A small class-conditioned image diffusion model, trained from scratch: norm layernorm, activation gelu.
Rows from block 3, named by matrix and row number. Rows with one number belong to one neuron. Each number is 50 + 10 x the weight over its row's rms, rounded and kept within 0 to 99. All counts start at 0. After the name is the row's rms in percent of the matrix's.
# fc1: MLP up (model.blocks.3.mlp.fc1.weight, 1152x192), inputs 96-191
# fc2: MLP down (model.blocks.3.mlp.fc2.weight, 192x1152, transposed), outputs 96-191
fc1.1064 135:63 56 62 91 46 60 59 46 51 48 40 55 66 61 32 80 45 41 38 49 48 69 56 66 45 55 45 39 51 51 60 50 34 52 55 54 49 41 56 47 55 59 41 59 42 42 50 55 48 47 53 58 38 61 58 46 44 37 56 68 37 55 41 61 62 44 48 49 38 55 52 49 45 62 36 41 29 78 70 45 42 55 58 50 48 38 45 55 49 41 65 35 52 37 58 55
fc2.1064 104:43 53 58 80 62 66 51 63 42 53 44 39 28 37 68 36 48 44 46 52 45 31 40 64 42 55 46 51 56 54 46 60 59 54 39 40 49 55 36 45 42 71 49 53 33 61 45 58 29 49 51 57 17 57 47 42 42 37 47 56 57 67 52 32 59 55 53 51 52 57 45 54 66 45 46 48 50 66 67 37 70 59 47 53 43 39 47 64 49 51 67 45 44 37 34 56
fc1.1065 135:51 56 53 64 55 58 35 36 59 57 56 55 50 48 46 41 61 54 38 64 69 64 40 66 60 60 68 48 59 47 55 44 61 69 62 64 57 46 48 40 57 53 55 59 58 54 38 43 41 62 64 52 69 46 47 51 45 55 54 57 53 60 36 35 44 41 47 47 49 54 44 44 41 47 45 60 36 52 50 43 51 49 51 50 48 56 37 47 55 52 43 47 57 62 49 60
fc2.1065 130:50 52 43 64 41 60 24 68 49 42 46 46 37 60 59 34 54 47 27 28 64 43 55 53 48 60 70 39 53 49 55 56 32 34 42 37 46 55 49 53 53 47 35 50 62 45 61 43 66 38 60 49 59 51 46 51 46 57 46 53 47 46 50 65 39 48 50 51 46 62 51 50 46 52 47 26 48 62 41 41 47 58 45 58 54 70 35 61 40 50 42 60 61 43 49 59
fc1.1066 062:60 49 32 38 29 44 49 58 52 50 63 32 65 47 59 70 58 45 57 41 55 53 49 39 56 48 38 42 53 51 50 38 42 73 60 43 54 59 35 52 49 51 46 71 51 46 42 42 48 55 50 56 45 50 58 33 66 52 48 51 58 54 56 36 40 67 55 39 38 48 44 41 56 61 33 56 52 57 52 51 38 71 11 55 56 35 41 59 35 35 47 50 50 61 50 48
fc2.1066 069:54 49 50 47 43 30 60 70 54 64 45 41 46 51 41 41 48 52 42 32 42 55 56 61 43 49 48 62 40 37 50 66 37 54 54 57 65 65 53 74 48 44 31 50 53 38 48 62 58 52 53 47 48 51 37 57 49 51 42 61 61 53 55 32 58 40 39 59 54 54 44 51 61 54 41 69 51 57 35 44 56 49 21 47 28 56 49 62 48 41 47 59 53 63 62 43
fc1.1067 100:35 27 18 33 39 35 44 46 59 48 51 66 43 56 52 41 58 49 60 33 59 63 48 56 51 63 58 35 63 53 58 70 45 53 59 30 47 44 63 26 52 64 51 42 53 44 44 67 82 75 54 42 54 52 45 50 41 38 45 53 36 55 42 58 34 45 47 53 50 47 46 55 43 49 46 34 48 55 52 21 46 43 55 62 53 47 50 46 47 51 50 45 50 38 56 41
fc2.1067 099:37 75 65 60 85 29 44 48 39 51 50 40 52 53 43 58 52 59 56 55 46 51 40 48 51 49 64 53 61 58 49 57 49 46 35 55 45 53 48 42 55 61 43 51 63 48 40 50 06 34 55 55 42 50 52 42 48 51 55 45 49 45 61 56 32 43 65 53 40 35 28 46 57 58 42 46 44 50 53 33 59 44 43 51 45 46 54 59 52 41 48 52 40 46 52 39
fc1.1068 104:65 61 69 64 64 67 47 55 29 58 55 47 62 61 34 80 48 45 35 60 55 58 40 59 65 66 54 44 60 45 63 34 51 47 49 42 61 45 60 53 47 50 40 64 48 47 48 39 59 52 70 51 45 54 69 49 45 48 64 58 33 41 47 44 61 53 62 55 47 35 56 62 31 67 40 42 28 73 55 41 53 66 60 51 50 44 48 35 53 32 51 36 61 45 48 51
fc2.1068 093:50 40 37 53 36 68 50 31 47 44 62 57 33 47 56 74 55 33 32 47 59 52 43 45 60 47 42 50 28 39 49 49 55 55 73 56 62 59 39 46 62 40 74 57 48 58 63 49 36 50 47 58 50 41 45 46 55 55 36 55 55 46 55 63 68 57 44 50 44 53 63 51 54 47 39 52 75 16 61 40 43 51 44 46 50 32 47 54 54 58 64 65 61 51 38 55
fc1.1069 071:74 52 38 32 48 40 48 53 40 44 46 41 39 48 63 53 56 52 50 56 39 50 46 66 55 45 50 54 51 63 50 63 40 55 60 53 52 53 65 66 54 58 40 54 46 54 55 57 82 60 62 65 56 63 48 56 40 40 46 55 52 44 49 49 41 53 47 35 47 44 51 38 39 46 50 37 72 16 32 38 53 51 54 47 51 49 46 30 57 34 45 52 41 38 42 43
fc2.1069 102:56 50 51 31 65 42 47 44 56 59 47 63 42 45 55 65 50 64 56 37 45 46 64 50 56 34 50 59 51 65 61 66 37 53 43 44 51 34 43 58 57 61 51 44 56 57 36 45 34 32 72 42 58 59 54 43 41 56 49 32 68 66 46 49 57 56 54 58 66 39 35 50 50 69 61 47 61 27 54 37 51 64 64 39 42 47 42 48 51 56 53 44 36 47 68 41
fc1.1070 054:43 63 51 48 48 56 46 67 48 48 50 69 65 32 50 40 58 59 48 32 57 52 44 31 54 69 66 53 65 50 41 61 37 55 40 45 60 33 43 51 50 54 48 46 51 45 47 65 48 47 64 58 71 54 41 27 43 44 43 62 50 37 49 47 54 55 58 38 44 56 57 45 51 42 49 63 50 56 48 53 58 47 58 59 47 35 46 55 51 36 38 38 51 54 49 69
fc2.1070 070:48 50 54 86 34 36 39 57 57 47 48 67 59 51 56 37 32 45 54 52 56 52 56 59 50 48 29 27 37 43 58 38 50 48 49 52 69 51 51 56 53 47 55 49 47 48 56 14 39 43 40 50 44 50 34 66 43 52 46 53 51 46 39 53 45 65 59 44 47 37 50 40 54 49 67 46 62 37 43 36 60 57 46 52 49 60 50 39 45 39 45 56 38 45 48 34
fc1.1071 109:49 52 40 51 57 56 38 47 70 50 71 59 52 41 65 45 32 45 44 33 42 55 50 42 41 52 45 59 44 40 48 47 45 49 55 64 38 52 52 53 48 45 57 71 40 47 61 42 54 50 52 65 56 41 44 49 61 35 36 57 57 14 53 43 36 37 47 54 44 49 46 51 52 48 57 50 43 41 58 46 53 44 42 34 43 52 53 40 56 45 43 58 52 55 40 46
fc2.1071 107:44 43 47 71 38 63 39 64 42 59 64 37 50 60 42 54 32 44 48 63 48 49 46 43 46 62 43 55 44 31 43 51 50 50 45 46 69 50 48 48 59 47 37 64 42 70 46 40 46 51 55 35 59 47 50 58 31 34 60 52 46 73 50 50 47 48 51 45 53 54 45 39 61 43 29 42 43 55 68 51 36 49 46 46 40 42 62 56 44 46 39 67 63 50 44 41
fc1.1072 061:55 46 49 47 55 52 54 34 45 55 52 27 56 41 42 53 78 43 52 59 46 52 52 53 37 60 45 69 53 47 47 45 48 51 59 65 55 70 43 73 51 53 59 49 66 58 54 51 49 53 54 60 46 50 39 58 40 38 41 36 60 38 55 46 49 49 45 49 40 36 57 52 54 52 36 29 49 40 44 63 61 55 32 39 47 54 43 34 55 44 43 38 40 68 57 64
fc2.1072 081:49 40 60 34 57 37 43 46 57 52 39 49 54 52 41 52 05 59 48 61 57 43 48 65 53 69 57 47 59 52 52 53 63 40 76 56 47 64 32 43 36 53 57 52 43 51 65 66 52 41 51 48 51 58 35 43 44 52 48 51 61 42 58 36 51 38 43 50 48 54 43 73 63 43 43 49 40 29 35 27 46 55 39 56 45 56 47 51 53 45 49 66 57 61 49 34
fc1.1073 077:61 52 59 67 53 54 58 65 59 62 51 58 69 50 45 61 61 54 52 46 60 53 58 49 39 66 58 40 38 42 50 38 54 60 51 40 48 50 48 67 57 62 55 34 55 51 45 48 49 39 48 55 61 67 59 44 51 47 45 50 47 46 54 46 47 58 46 53 30 37 61 42 56 59 51 47 39 54 68 39 40 52 44 51 52 47 41 51 37 57 47 30 57 36 46 59
fc2.1073 078:46 48 36 66 50 60 62 58 49 34 58 31 46 45 64 40 62 48 54 40 36 66 48 42 55 50 61 50 63 57 39 61 39 48 56 50 37 39 45 76 41 52 59 57 56 40 49 31 56 55 43 52 39 33 58 51 56 41 56 54 65 55 66 51 57 47 51 41 47 57 39 64 59 53 53 63 25 72 29 47 48 30 43 37 32 56 53 45 57 56 50 28 48 39 43 52
fc1.1074 067:17 34 51 64 66 60 64 56 50 67 62 70 59 59 49 53 47 59 49 49 68 66 69 56 62 54 49 44 54 43 61 48 57 61 54 56 56 67 56 43 42 54 49 50 59 55 59 56 17 17 04 14 27 27 26 37 52 43 43 41 52 47 58 50 44 58 52 45 52 59 51 50 52 51 42 47 39 46 56 50 53 44 43 53 48 52 49 53 50 54 46 47 44 46 48 52
fc2.1074 072:89 35 60 51 35 62 56 48 47 55 42 46 56 37 61 58 52 59 48 66 51 51 51 55 54 43 53 45 51 47 53 36 34 46 41 58 52 53 57 30 59 52 51 44 46 37 63 42 24 45 61 52 58 68 54 51 57 45 47 69 40 52 52 47 53 66 58 46 46 65 54 64 51 40 39 46 45 41 57 63 61 45 47 49 55 41 57 56 51 44 44 57 58 52 50 50
fc1.1075 068:59 52 56 59 42 50 50 51 49 52 59 55 49 66 59 52 51 61 59 60 60 59 59 55 52 63 65 55 56 65 63 57 58 58 59 60 69 56 66 53 62 61 56 56 70 63 56 60 57 57 52 52 56 44 47 54 41 48 42 44 52 39 54 45 44 46 47 32 38 43 36 44 29 38 30 47 38 50 21 30 39 41 37 48 37 40 46 31 50 41 31 40 26 37 27 55
fc2.1075 146:45 44 61 50 63 52 44 47 39 39 57 35 39 48 56 56 55 71 57 36 53 38 45 55 52 40 59 61 58 65 38 52 44 44 37 38 42 42 40 46 23 66 39 49 79 40 44 48 40 40 46 46 46 40 49 49 57 45 62 38 47 67 43 57 38 38 56 59 57 37 32 61 42 64 52 57 46 55 34 61 60 46 69 41 35 43 45 47 63 55 33 51 35 40 66 42
fc1.1076 094:39 40 36 42 53 46 26 42 46 53 60 41 59 44 43 51 59 39 45 51 68 48 56 45 46 40 72 52 43 47 53 47 40 70 34 47 65 37 57 52 57 47 53 51 54 36 45 58 69 73 72 42 54 39 61 38 42 51 42 64 37 45 45 52 41 53 33 62 27 37 53 50 46 45 42 46 38 59 46 24 39 50 38 50 47 51 30 50 49 64 57 44 44 50 58 47
fc2.1076 087:60 47 47 40 44 45 21 54 53 56 62 53 58 46 74 70 46 63 57 61 46 51 38 32 67 52 61 54 38 48 33 55 53 46 52 54 38 46 60 48 47 36 42 55 53 46 65 64 23 27 68 40 55 64 33 38 66 48 49 73 52 45 52 50 48 57 61 48 66 44 62 42 43 69 56 67 47 43 50 29 46 31 59 51 39 58 40 57 55 37 51 40 50 34 49 52
fc1.1077 055:41 59 66 45 50 55 39 44 43 58 53 71 60 43 38 46 48 40 61 42 62 63 52 43 41 53 42 47 45 51 60 56 43 43 51 47 45 61 35 38 64 62 53 27 48 48 55 48 34 72 46 44 49 53 61 47 67 52 47 55 50 59 42 38 48 59 38 47 57 76 33 35 38 59 45 47 35 53 61 43 42 57 50 39 64 42 41 59 58 49 53 60 44 61 35 53
fc2.1077 065:72 53 37 53 54 50 60 48 44 55 49 65 61 62 39 60 43 52 50 40 51 58 59 49 53 49 60 50 39 46 40 32 40 58 41 48 52 47 44 43 43 52 47 53 44 19 58 38 35 69 60 36 52 55 48 54 43 47 38 59 39 58 44 29 44 61 36 39 59 50 60 55 52 42 58 43 50 67 63 55 49 46 41 61 61 59 47 42 48 39 37 28 68 61 37 55
fc1.1078 064:57 63 50 55 42 50 39 61 51 56 58 57 56 27 52 23 47 39 55 50 51 38 39 40 53 61 53 61 47 51 48 54 53 53 56 38 56 37 56 58 61 60 49 49 59 44 32 52 49 47 60 56 53 58 52 71 39 54 45 62 49 36 32 51 65 54 59 36 58 69 49 40 44 64 49 49 55 43 53 44 54 48 42 37 62 66 35 55 35 51 49 38 45 69 63 57
fc2.1078 079:32 47 41 46 52 53 48 46 53 44 59 56 58 40 61 38 54 32 40 56 50 38 50 63 41 46 49 46 52 38 51 40 41 69 42 59 49 57 60 22 47 55 55 48 56 27 43 13 48 59 35 46 63 62 34 61 44 58 51 57 47 28 70 42 35 49 36 43 51 46 41 33 52 29 47 41 47 42 63 34 55 42 51 61 42 45 53 39 34 49 53 69 53 64 59 50
fc1.1079 063:67 59 55 43 47 39 51 43 44 50 45 45 43 29 53 60 47 41 47 41 45 54 46 38 54 56 43 48 68 47 32 49 47 61 55 53 46 46 35 65 60 46 52 49 54 51 58 42 32 55 72 62 59 65 55 40 59 49 53 54 55 41 47 50 37 41 40 46 48 36 37 50 42 44 51 48 46 52 53 38 47 53 46 52 42 48 55 50 56 54 48 51 43 74 59 63
fc2.1079 074:50 31 41 50 54 46 42 45 48 46 57 54 53 62 31 53 47 42 55 40 50 54 57 47 57 61 57 44 50 52 59 56 54 55 53 49 52 47 54 49 46 61 40 45 58 33 49 80 44 60 43 38 51 64 45 53 41 44 46 33 65 46 58 51 55 52 40 54 52 64 58 25 65 55 57 42 72 52 47 52 26 66 52 40 38 59 55 52 40 44 49 55 50 32 43 51
fc1.1080 078:43 54 58 51 51 56 63 61 44 47 61 73 54 47 47 74 54 46 44 45 59 43 57 57 43 52 49 58 24 53 42 55 55 47 41 57 45 47 53 59 62 45 59 41 46 52 55 40 64 53 64 57 38 39 51 42 42 65 50 61 50 36 50 40 59 50 45 50 42 53 60 48 45 41 48 46 41 61 40 49 63 52 53 42 56 33 54 51 55 37 40 53 57 46 49 57
fc2.1080 072:59 45 52 66 45 56 39 45 49 55 40 63 33 42 66 22 44 46 52 28 37 41 45 52 42 47 49 54 49 48 35 48 64 45 58 54 45 53 44 47 52 52 66 44 59 38 60 18 43 24 55 50 35 45 53 44 65 49 45 58 38 49 61 61 45 52 55 50 61 54 59 39 37 30 47 50 35 48 54 49 48 36 50 41 65 57 69 47 51 47 58 49 49 58 59 45