Rows from block 3, named by matrix and row number. Each number is 500 + 40 x the weight over its row's rms, rounded and kept within 0 to 999. All counts start at 0. Numbers have three digits each. After the name is the row's rms in percent of the matrix's.
# q: attention query (model.blocks.3.attn.q.weight, 192x192), inputs 128-191
q.53 105:477501505478478526526485489521536487471525513492449479471500489498553480530504523551451528506544573488454467553527461556404538426452453510570511483516530521493494536501540490519539486501462559
q.54 096:541461518495472418481436443426443459491561508491553559589474512545529502472440505556490475584477525525508498508461477437469503426494488583439500531561539534539438484497506549541506548414534550
q.55 146:472426474490476434442512465457447489494454492511463509479478472448483525563541508489542479529525499583529557513548511536562577564576460534531580504484547518547491489533466540493576542453584584
q.56 119:456522484508478526475490525434466549518493475513460455515579536508556491498511503489494512545518596540520510473540515551537535549541463596562583477454516501456498543523477525508459556474518507
q.57 118:473594544498520515582516559485523542448537476491550513510519447449449469495478426532520542490428468484516492431485480483444470494427486478465375402513500513456507470520519457509492456486482463
q.58 096:535480481498511501536533526513566538527536524457545573603528551476499438492450607506527516480471497546416517521516472514548425502531490515490508510469512494480537456535519540501500474462494567
q.59 107:516533451404499519477503472506463459494462456467453580557497583511479479487561502483472504523540493499401490525461487501569488540505469509519586486566439532571475489534500536485553549492534494
q.60 104:485474467494452459523472437504508515502503489407423479458468502554493508532512534537557479536552601606550486509451484561538572501524428582527600526505521533496503512504462482486525511485538481
q.61 109:478494481475537494448500540434500552497569505490470441516498485477484521555560482499552491536566560529532491488532523592453595578480452558576587476459545515497602500508484513490540524469554574
q.62 097:454433498425495494517444456527462498483469578453533441500498479468504489541546535520513479570523513507470474516557527479514487535467414545568488463511463563478485477472435474550548498515496584
q.63 102:472511421482502581445581494467477414490491521456505493480455522513470501567420477508515522557469470507548439501466472547519487518513585470453502536515493556549530491489539514520504459564403511
q.64 097:541538514513554504572507546566512475511511488545437455480494532454561511462526465542497480449503496486565473477574506496444467413474499467471581555471488507518492523439489512482506474500446461
q.65 107:505454474511495560455487455494495452555475452458557447459472386491492520501556392492518493561471497557512513511486503517607500544494498484487543567503446472520482477550512526526539516498516503
q.66 094:575533456480517565488524469465499540506516462492533491480531513460556459444490485565548423562474473516528537534464504481503517505487473521503469530530511496462588462589505531490490461550480471
q.67 094:590511493469485417465470487508470534468518468471457486505464493521550517528481522558487538520547508506471483387449495535437507446533486531517522532576559487546567453452534481455481549524483527
q.68 102:536487572534528445543499531487501467537491498455414376455472485505506512468471517517504574477559440527454520492499456581510470430422471472474462518497531482563505480477530513510462464460456508
q.69 096:541486519449492499518406438554474496445509491475551492562463481499480520507436490456511483417434455450499517534556471553524579507501510548526533500485485552406517508486473493477554492562551545
q.70 085:446520471452471457515515568495522504509476440496546494483450434505487467564488481504509477464471498480450513475474529450472525467463535510568500494545522448492449428555508503526456469576458472
q.71 096:434526468483507524506457582434482467477518504547513528506524556468478500551494500553585541467466528515424457543502461490556443500470488459476494443445470484532509493490485571463549508540494468
q.72 107:602544533459537494499494482451564484519505531464504482487477430480484526429518530463529487516500553466515465472504515519472516474515501557529594487457560454419525497540499490527522445434513458
q.73 089:475556501441528478480572516442487510520488508588543501510517569500476478517507485560524494491538511444501476506511506537577487528455484497478514548503478504465490415486494510531389503516477512
q.74 128:466476498535496484446594506463504452522497544505509579502450488479469511565527461435541453580507510532506491510515455456601446540566509460526522460474437487452538483515528577518527433521497469
q.75 095:424478472459457444479492494551482456493516460462389444519586547514516562495421520481488507574579533535550494518501508515486559450456520510457510431554494512525515476515470450485422528528490534
q.76 111:503468564486457536508543558507444489479482520504518514477573564489514494498530510571434518446470468537497468520495473400512443533502497448504441515424551457547530468535503514462505551531509527
q.77 091:488456478486546529507433515562522492467449433533571515502532544535502498507609515528492521429534472558510519497538502532495486496479481469551427444529444518492536569521532486538515534536502524
q.78 096:461471469478418500534586531520587475531502450466529526513492443494448487480548505452529524539487523562506544531446466504465554577443526513514529526510516528444501554538490511494504454522475594
q.79 091:488507492496550534491573549524513452531507529469546509526511456490446458522575473510513558516507491425529542531519472511505478546551470500553518538461492459494533523500495526516550460560485483
q.80 106:490451427456497512468471512549473507511506491472513543495444464448498460474538477490501524497496441487470455474439527522570489554548452583490561492457471479473552512535490566467475472572491526
q.81 101:498514499531574455548509495515493575466437453504548520525537523527551523549456508536498528457475473519559526427473535477467556435477477561507443553550479536512520477566522476513428510589554505
q.82 096:539528527477519443584513511513477542484492518426504574569440565501454533490504492582457467501455534534462520505517485545475477542429476565533494452506464536525477445421453555489487459525496492
q.83 112:556490460470465521442532511502482493464454522442581543622556459499533465477508468430465500473463574502532494588516520458574557544503466542553601534521491513468529450489472474521504478521469500
q.84 092:556439474504434474484514546508507574572508516472484491472482499514426505523474472489502549524524556531457424494459500499502485539508510525513552493460514493461434534489423520525476456556431546
q.85 089:522487538470573423526503534506551476530500392482494466479452430521553508525432424510451468514545452486540463481476530444434445536457538471447501575523489532498454507525479480465525504449508491
q.86 088:466458523503488518510532529518448469515551572548599541496513486474549519458442499512498437562507440520491507396486464478497501498526515464507490544550511466530531494503512480543495440558494503
q.87 089:495471483400490489558560459525486482429460479492484513463523530582527521536548473536557494441401544462473594512474487472558594508453560475514531506443535432458527542547524532476479535443528465
q.88 089:479490520506422439507551496497424491489462471467470489367510521479453514481490533538495593498542582465496487532536516596463512420519544543449434527537492563500541530540488484449501558510559517
q.89 096:538473494493525515513487473508507462516526435518525493502471500452503446549568452485420441489501567583473562460539482466522526507546571484493499511490504473487438491528535436493504453518487468
q.90 097:548553516541507518463473472474521458532496564468490539491494518531463520450503488545456473549563444472463465452501569489450487507501406525487463491517509511464441485525489458450497511490502534
q.91 109:506551509507543465443469475526512509517513500452527489546498562502514514470450529549490501566508537448485469526542427484413467435452581525455448490499488519502485437489456494470484536471504480
q.92 098:455548534518498542558457536476550511523451502484458507540502482488488498481486545544466484472501458522447437494466474514427452481496417446455481488459543512454497395535426416484398548493445459
q.93 105:489443413496549486395497511541539519394492564459548529536439444450467436509501494443473450464430558548482515589514501553494488559521457556507491511463498485500466550545518514457498484568460541
q.94 095:457496476471524492447475504561528402463440470545543528514466461400504429517495408548538498528555542504514474505464513540518589527561487507489474519441426477499530558515453549512476484538497489
q.95 105:506517531459529465477490558517496515525506510561513539446530548431545530497483471477446519463441459474528489565463517510490406409485467456441432523515463457533482485485551447495466510556548517
q.96 105:522466516545492477482490546470488493514476522475558555496528507441482474508512500534567508481523525452464488492540506521421541450548476592497484515482511484544468549501433447491396520532510488
q.97 101:576489520474495481507458558502445457443526531452539464460524395445532531510572488433496469500486467504458434513464496462546550578468479528515510503469518523443544518504405475463502468529449480
q.98 108:501464452507526483490453524458462529519513551443500459557418477454520488473477559502520487510448544489451507491476465487456543488499392566572523435490521515489452466511510455499535512514522488
q.99 108:544495482405458486496510474516496593485473531490469500444568460487491479543453526552505522470554488459538474488549512540454523478464477568508455507529494460543497519535506475469477513482450480
q.100 092:494479552473465524500417474502458532501451436477566484606539525476487482503547472460527560500510483520543543569523536544539483511544451530522518500440497438547502528548493442434525579529412427
q.101 100:520524477545470504501534559521476447572528478531511491516589452554461526465504521503475480470445479491497556460521514418474459471480556481505486530446432469536493566499565466475487523426472560
q.102 114:561508494481497518542506555498486480475502499460614536531447480454489458476486524456521525450496525498520379496497547494512517405461453540452494486537523451461509482494467481569485546486499501
q.103 092:495557529517509510417480388530491497525534491465499426510472526587438530558548482501567512485507513510487508546544459524558528556587506462456539503484479450499490529499443481548469486512473517
q.104 102:514520516515508471539588524527528478492538548427586492497482452491511471515534457515467488452436484568537499435519489491508526584468458488547484417493506412530533516511552522498444492604496433
q.105 100:463446542487512512417508461472554414490574507469493550520452478421495480499516499444598481543509457510503522494496447500513480576504517463516548429455451529490554441462516479477456489477511506
q.106 094:512524519535462473563519463548418497488403485496512507536523434499471501514458515536525478462531429510536455479492517520474463486546525503488532487457514550530417499412619526527491520474512562
q.107 101:488454516565546443519501451503420592568478517535425536537515522536544497462524495512480596477532490509452493527510430549517499514424456482484555457472515448458462473496457465428449506455495509
q.108 099:478465533460496488525531509569482519451479479410454523518574491497571582444478492511502459475501520489501420510487501538460537477501523525480522479518502556580466527467567435511554526487449514
q.109 113:501513493546472482579515470550512527501585500565509441441537457584484466474427484515504521516446453480492483468460537537479492447448483496491495455532482489497468464511471468529536521461492450
q.110 105:454518463501486543452512533508528558520514500489575575582535444445412472503465528461546524479513514549461535526547494491562444548471513522525435518498488427481480561517505550447502457559517450
q.111 093:525545469486512507467446540460498470515537491433478582500491536555530498575531532488535526533528442495517494545518562546494512489500489551518477511469462565501530533481499517452491558489487447
q.112 093:464510495542518460568521561513473471606537435542448503555547511467449546451484431583478501461541487522500507484521450496525473513536518424495485506514476503456563463461493487478538525455526484
q.113 090:550475490490541472503515434457477537497469453501562445495460472520480552494522523451471549516527523537473480528537535491523506487513497492535469484431537534560606553438446528525495544506493525
q.114 103:429472489489525510456539439473492475528458487499586492481473398492493510443444477448479480525494564549467448508442512481529475566514571445557589535529469546457590529594461471456488468420551418
q.115 091:516503497453556512465533504484481562546515452495535523429552488455520503509493494525532452409507480513531461434459458544587470462491523500494478450511491490473454468492525467408592525546458506
q.116 089:444453511473541504465558478448428538474530516517503494493524485529502456487539517553551500482451522468541556531520549488529505461519508424501546475556497498490478415515476517495501477516471560
q.117 104:562471489531506487466498507457546510465475478455456476519559550540546562499571504509531480449485478474527562554525538462551474540445478502432475518510471446589477501428492508478564483467494537
q.118 103:489491574497509488461479530489500521465549509527387476511536514485502544506509522506457469518494530528467437529533551468544495517511442461455552475510486494484505454448495581553518537495495513
q.119 093:444468447543461497530508490463495528469487498520489507524522527468527518537539483462488452513412492556467542491525512539524531479495464565526415544531487489555480505479456567486516511519488519
q.120 100:565517511489516560552625533517461552492525510526645458557504487468513505527494477543474465513537538493531599493419521516466528478413540560513449509472520550537491556529481473534481482490469499
q.121 096:516582504540551499448472514486540570527524529500547525449490495470399507440517505501468507486502463476475505566504437500497588550462493467553419452527564489485488500534487507542478471505488531
q.122 091:507533481464524532521522497550443438522466486536489459501503465555561512463499498495487532468409520515584508427486567539464466495462569509518439518560490411426462515588489498465473490510564499
q.123 110:522517525485476523490474473490530528549468523479543522593559507528538468484464488531464534517474509425502496480508504533473539471459415504471433510452489500448517472435403484526495487490519490
q.124 096:467519469493457495481466541500414501515482456514475490539523481438464447537571531487546479488484587587477519556512484491561564607528495539461504503449480508541485491497588505553538437473569463
q.125 097:533407532547475564493536497440524471480558518525608445516500508479490460527549498471503451521493431531513493515505502501539519498552523418536579430497484508455517493528523567421531423423508450
q.126 096:478585464481428559440499540497454506492527559458533560535491508494498482489497502462504463493486468513516508529459524533470533445514607478419519487462518471476506506508520541450490471528549492
q.127 106:557531513513512491491533500469434510550503474518473498586555445502548470525499483505416466468448454472516544530509498467467495453465454516512497489515471452507504547525548514460437520495461477
q.128 097:460493425477465503434513471466498475458402484461530536540463521503481544488496538519545525511523507568464532501502525540514566548536470523570461499547541486508489495468477567534582512443526538
q.129 089:451573491533480503494461503515488574452506540537467471541564568543563526504481530498514474506556452452467432539525528559471555454481606463491547516404517532494528475596406567428489525484446532
q.130 092:537471439464460478440476538459514433501427465492484462518440490551493503485458552550489558534495462556557558518512504593592473550529503514491574493508571512582527518564499514532545509480582564
q.131 107:518524540520501498524528523579517475545524490531482467475470472516532438471477517447539465480458480382437495457458463455442424430398501542480424475508483492456478464480497464431403427510434476
q.132 099:495561533545507524511550533567517499460557515454444445506511568528516490451485498501492463484437495488481480455492528514474451433481562405442413513429552492445539512479519449493462520460421512
q.133 095:457547525529532548515488557513555546544506560474515491521484508496523492560470485478481446450448511516470486427574487464525486482370437483470435490425517493521530507535450420501508513516545455
q.134 089:452492528488567495556459489509479457482511499449484473483399467529440489487460508488588558489539441462408469444423503495486500443463497522411475505451466544518582524520545510509519488487496487
q.135 088:513474504550491580531485520476512536466458519504472477502547475568489506524547526539547479516505461563543512535480614561532515548513530566486537534505484458517477569516478480515544576546525503
q.136 097:480496459501500554499489424454476439482463481438513562502501510430427509479485552436474584494473541520501576525489539435597533536566519538485522549506570535593546529518502520519560531540495575
q.137 093:518557504542487539448473499447525509454545467488517509469497548466546505440461445473431501516438459456484547438433504501555397519434522473492549480460447417429519486491461526543489520489490434
q.138 101:474530570501462556484517525465558517490521467520508463456526486551551531535455550430452518500550492469484556465507471471470478508532522424477514525424450526549477490505450510430465460508520490
q.139 095:425453505556461525433525491439454473535507482498514596469539501551512478442522495486507513543475554520591594531454538575554520557484575479572545542488498511540486544548479531531490513520545541
q.140 097:489516505497474405525484505538533543529537443427459524482432412500480474475426438516466485486480488523515541493506523509463508429451422535431501487570466460482510437494457421510492520482490537
q.141 101:517485533500485519460494458489504516464483528525509485524516581550555449504521446458537527480541500508521557473480503462504499543414524430495544516457493529438477494509517490446541463500469489
q.142 092:534447522463545560508498542569534504549534493523456450521501467495435507477509492590481436489471463470480507465532539500471503480477513486527449461541483470490488463447525421449425548492536529
q.143 103:477521480459455466422487472513505472504484473498523465509530493537481501546528555551510541498547491572515541506473571461586546481494548516501555536471532535568554478497504467537560532528576542
q.144 110:485517454468525540454469473450488458510469528483414534481454487503446584532586500469595510502491500547486511470527479477523491558537562478461552483494487520521503543546440557506482497521471526
q.145 101:515479473525429450522510504492434391432502404501501466443508482470470550495564548490501490499519511488506559534527474558606498557467521467540551567509531455476514419523530576526525527523530517
q.146 096:526463534452460468522461452576460490526484487499518528509472410560449518417476510498485479457485555520483430464568537461412517464476472576558406497569544489505535448493476498546474526496455461
q.147 099:494477455483497565496482529546449449476508453544536529517479516515532462482507563524482566598576571516569552517561513514512528526523541459535507504487519507508520599544538528580472470475508424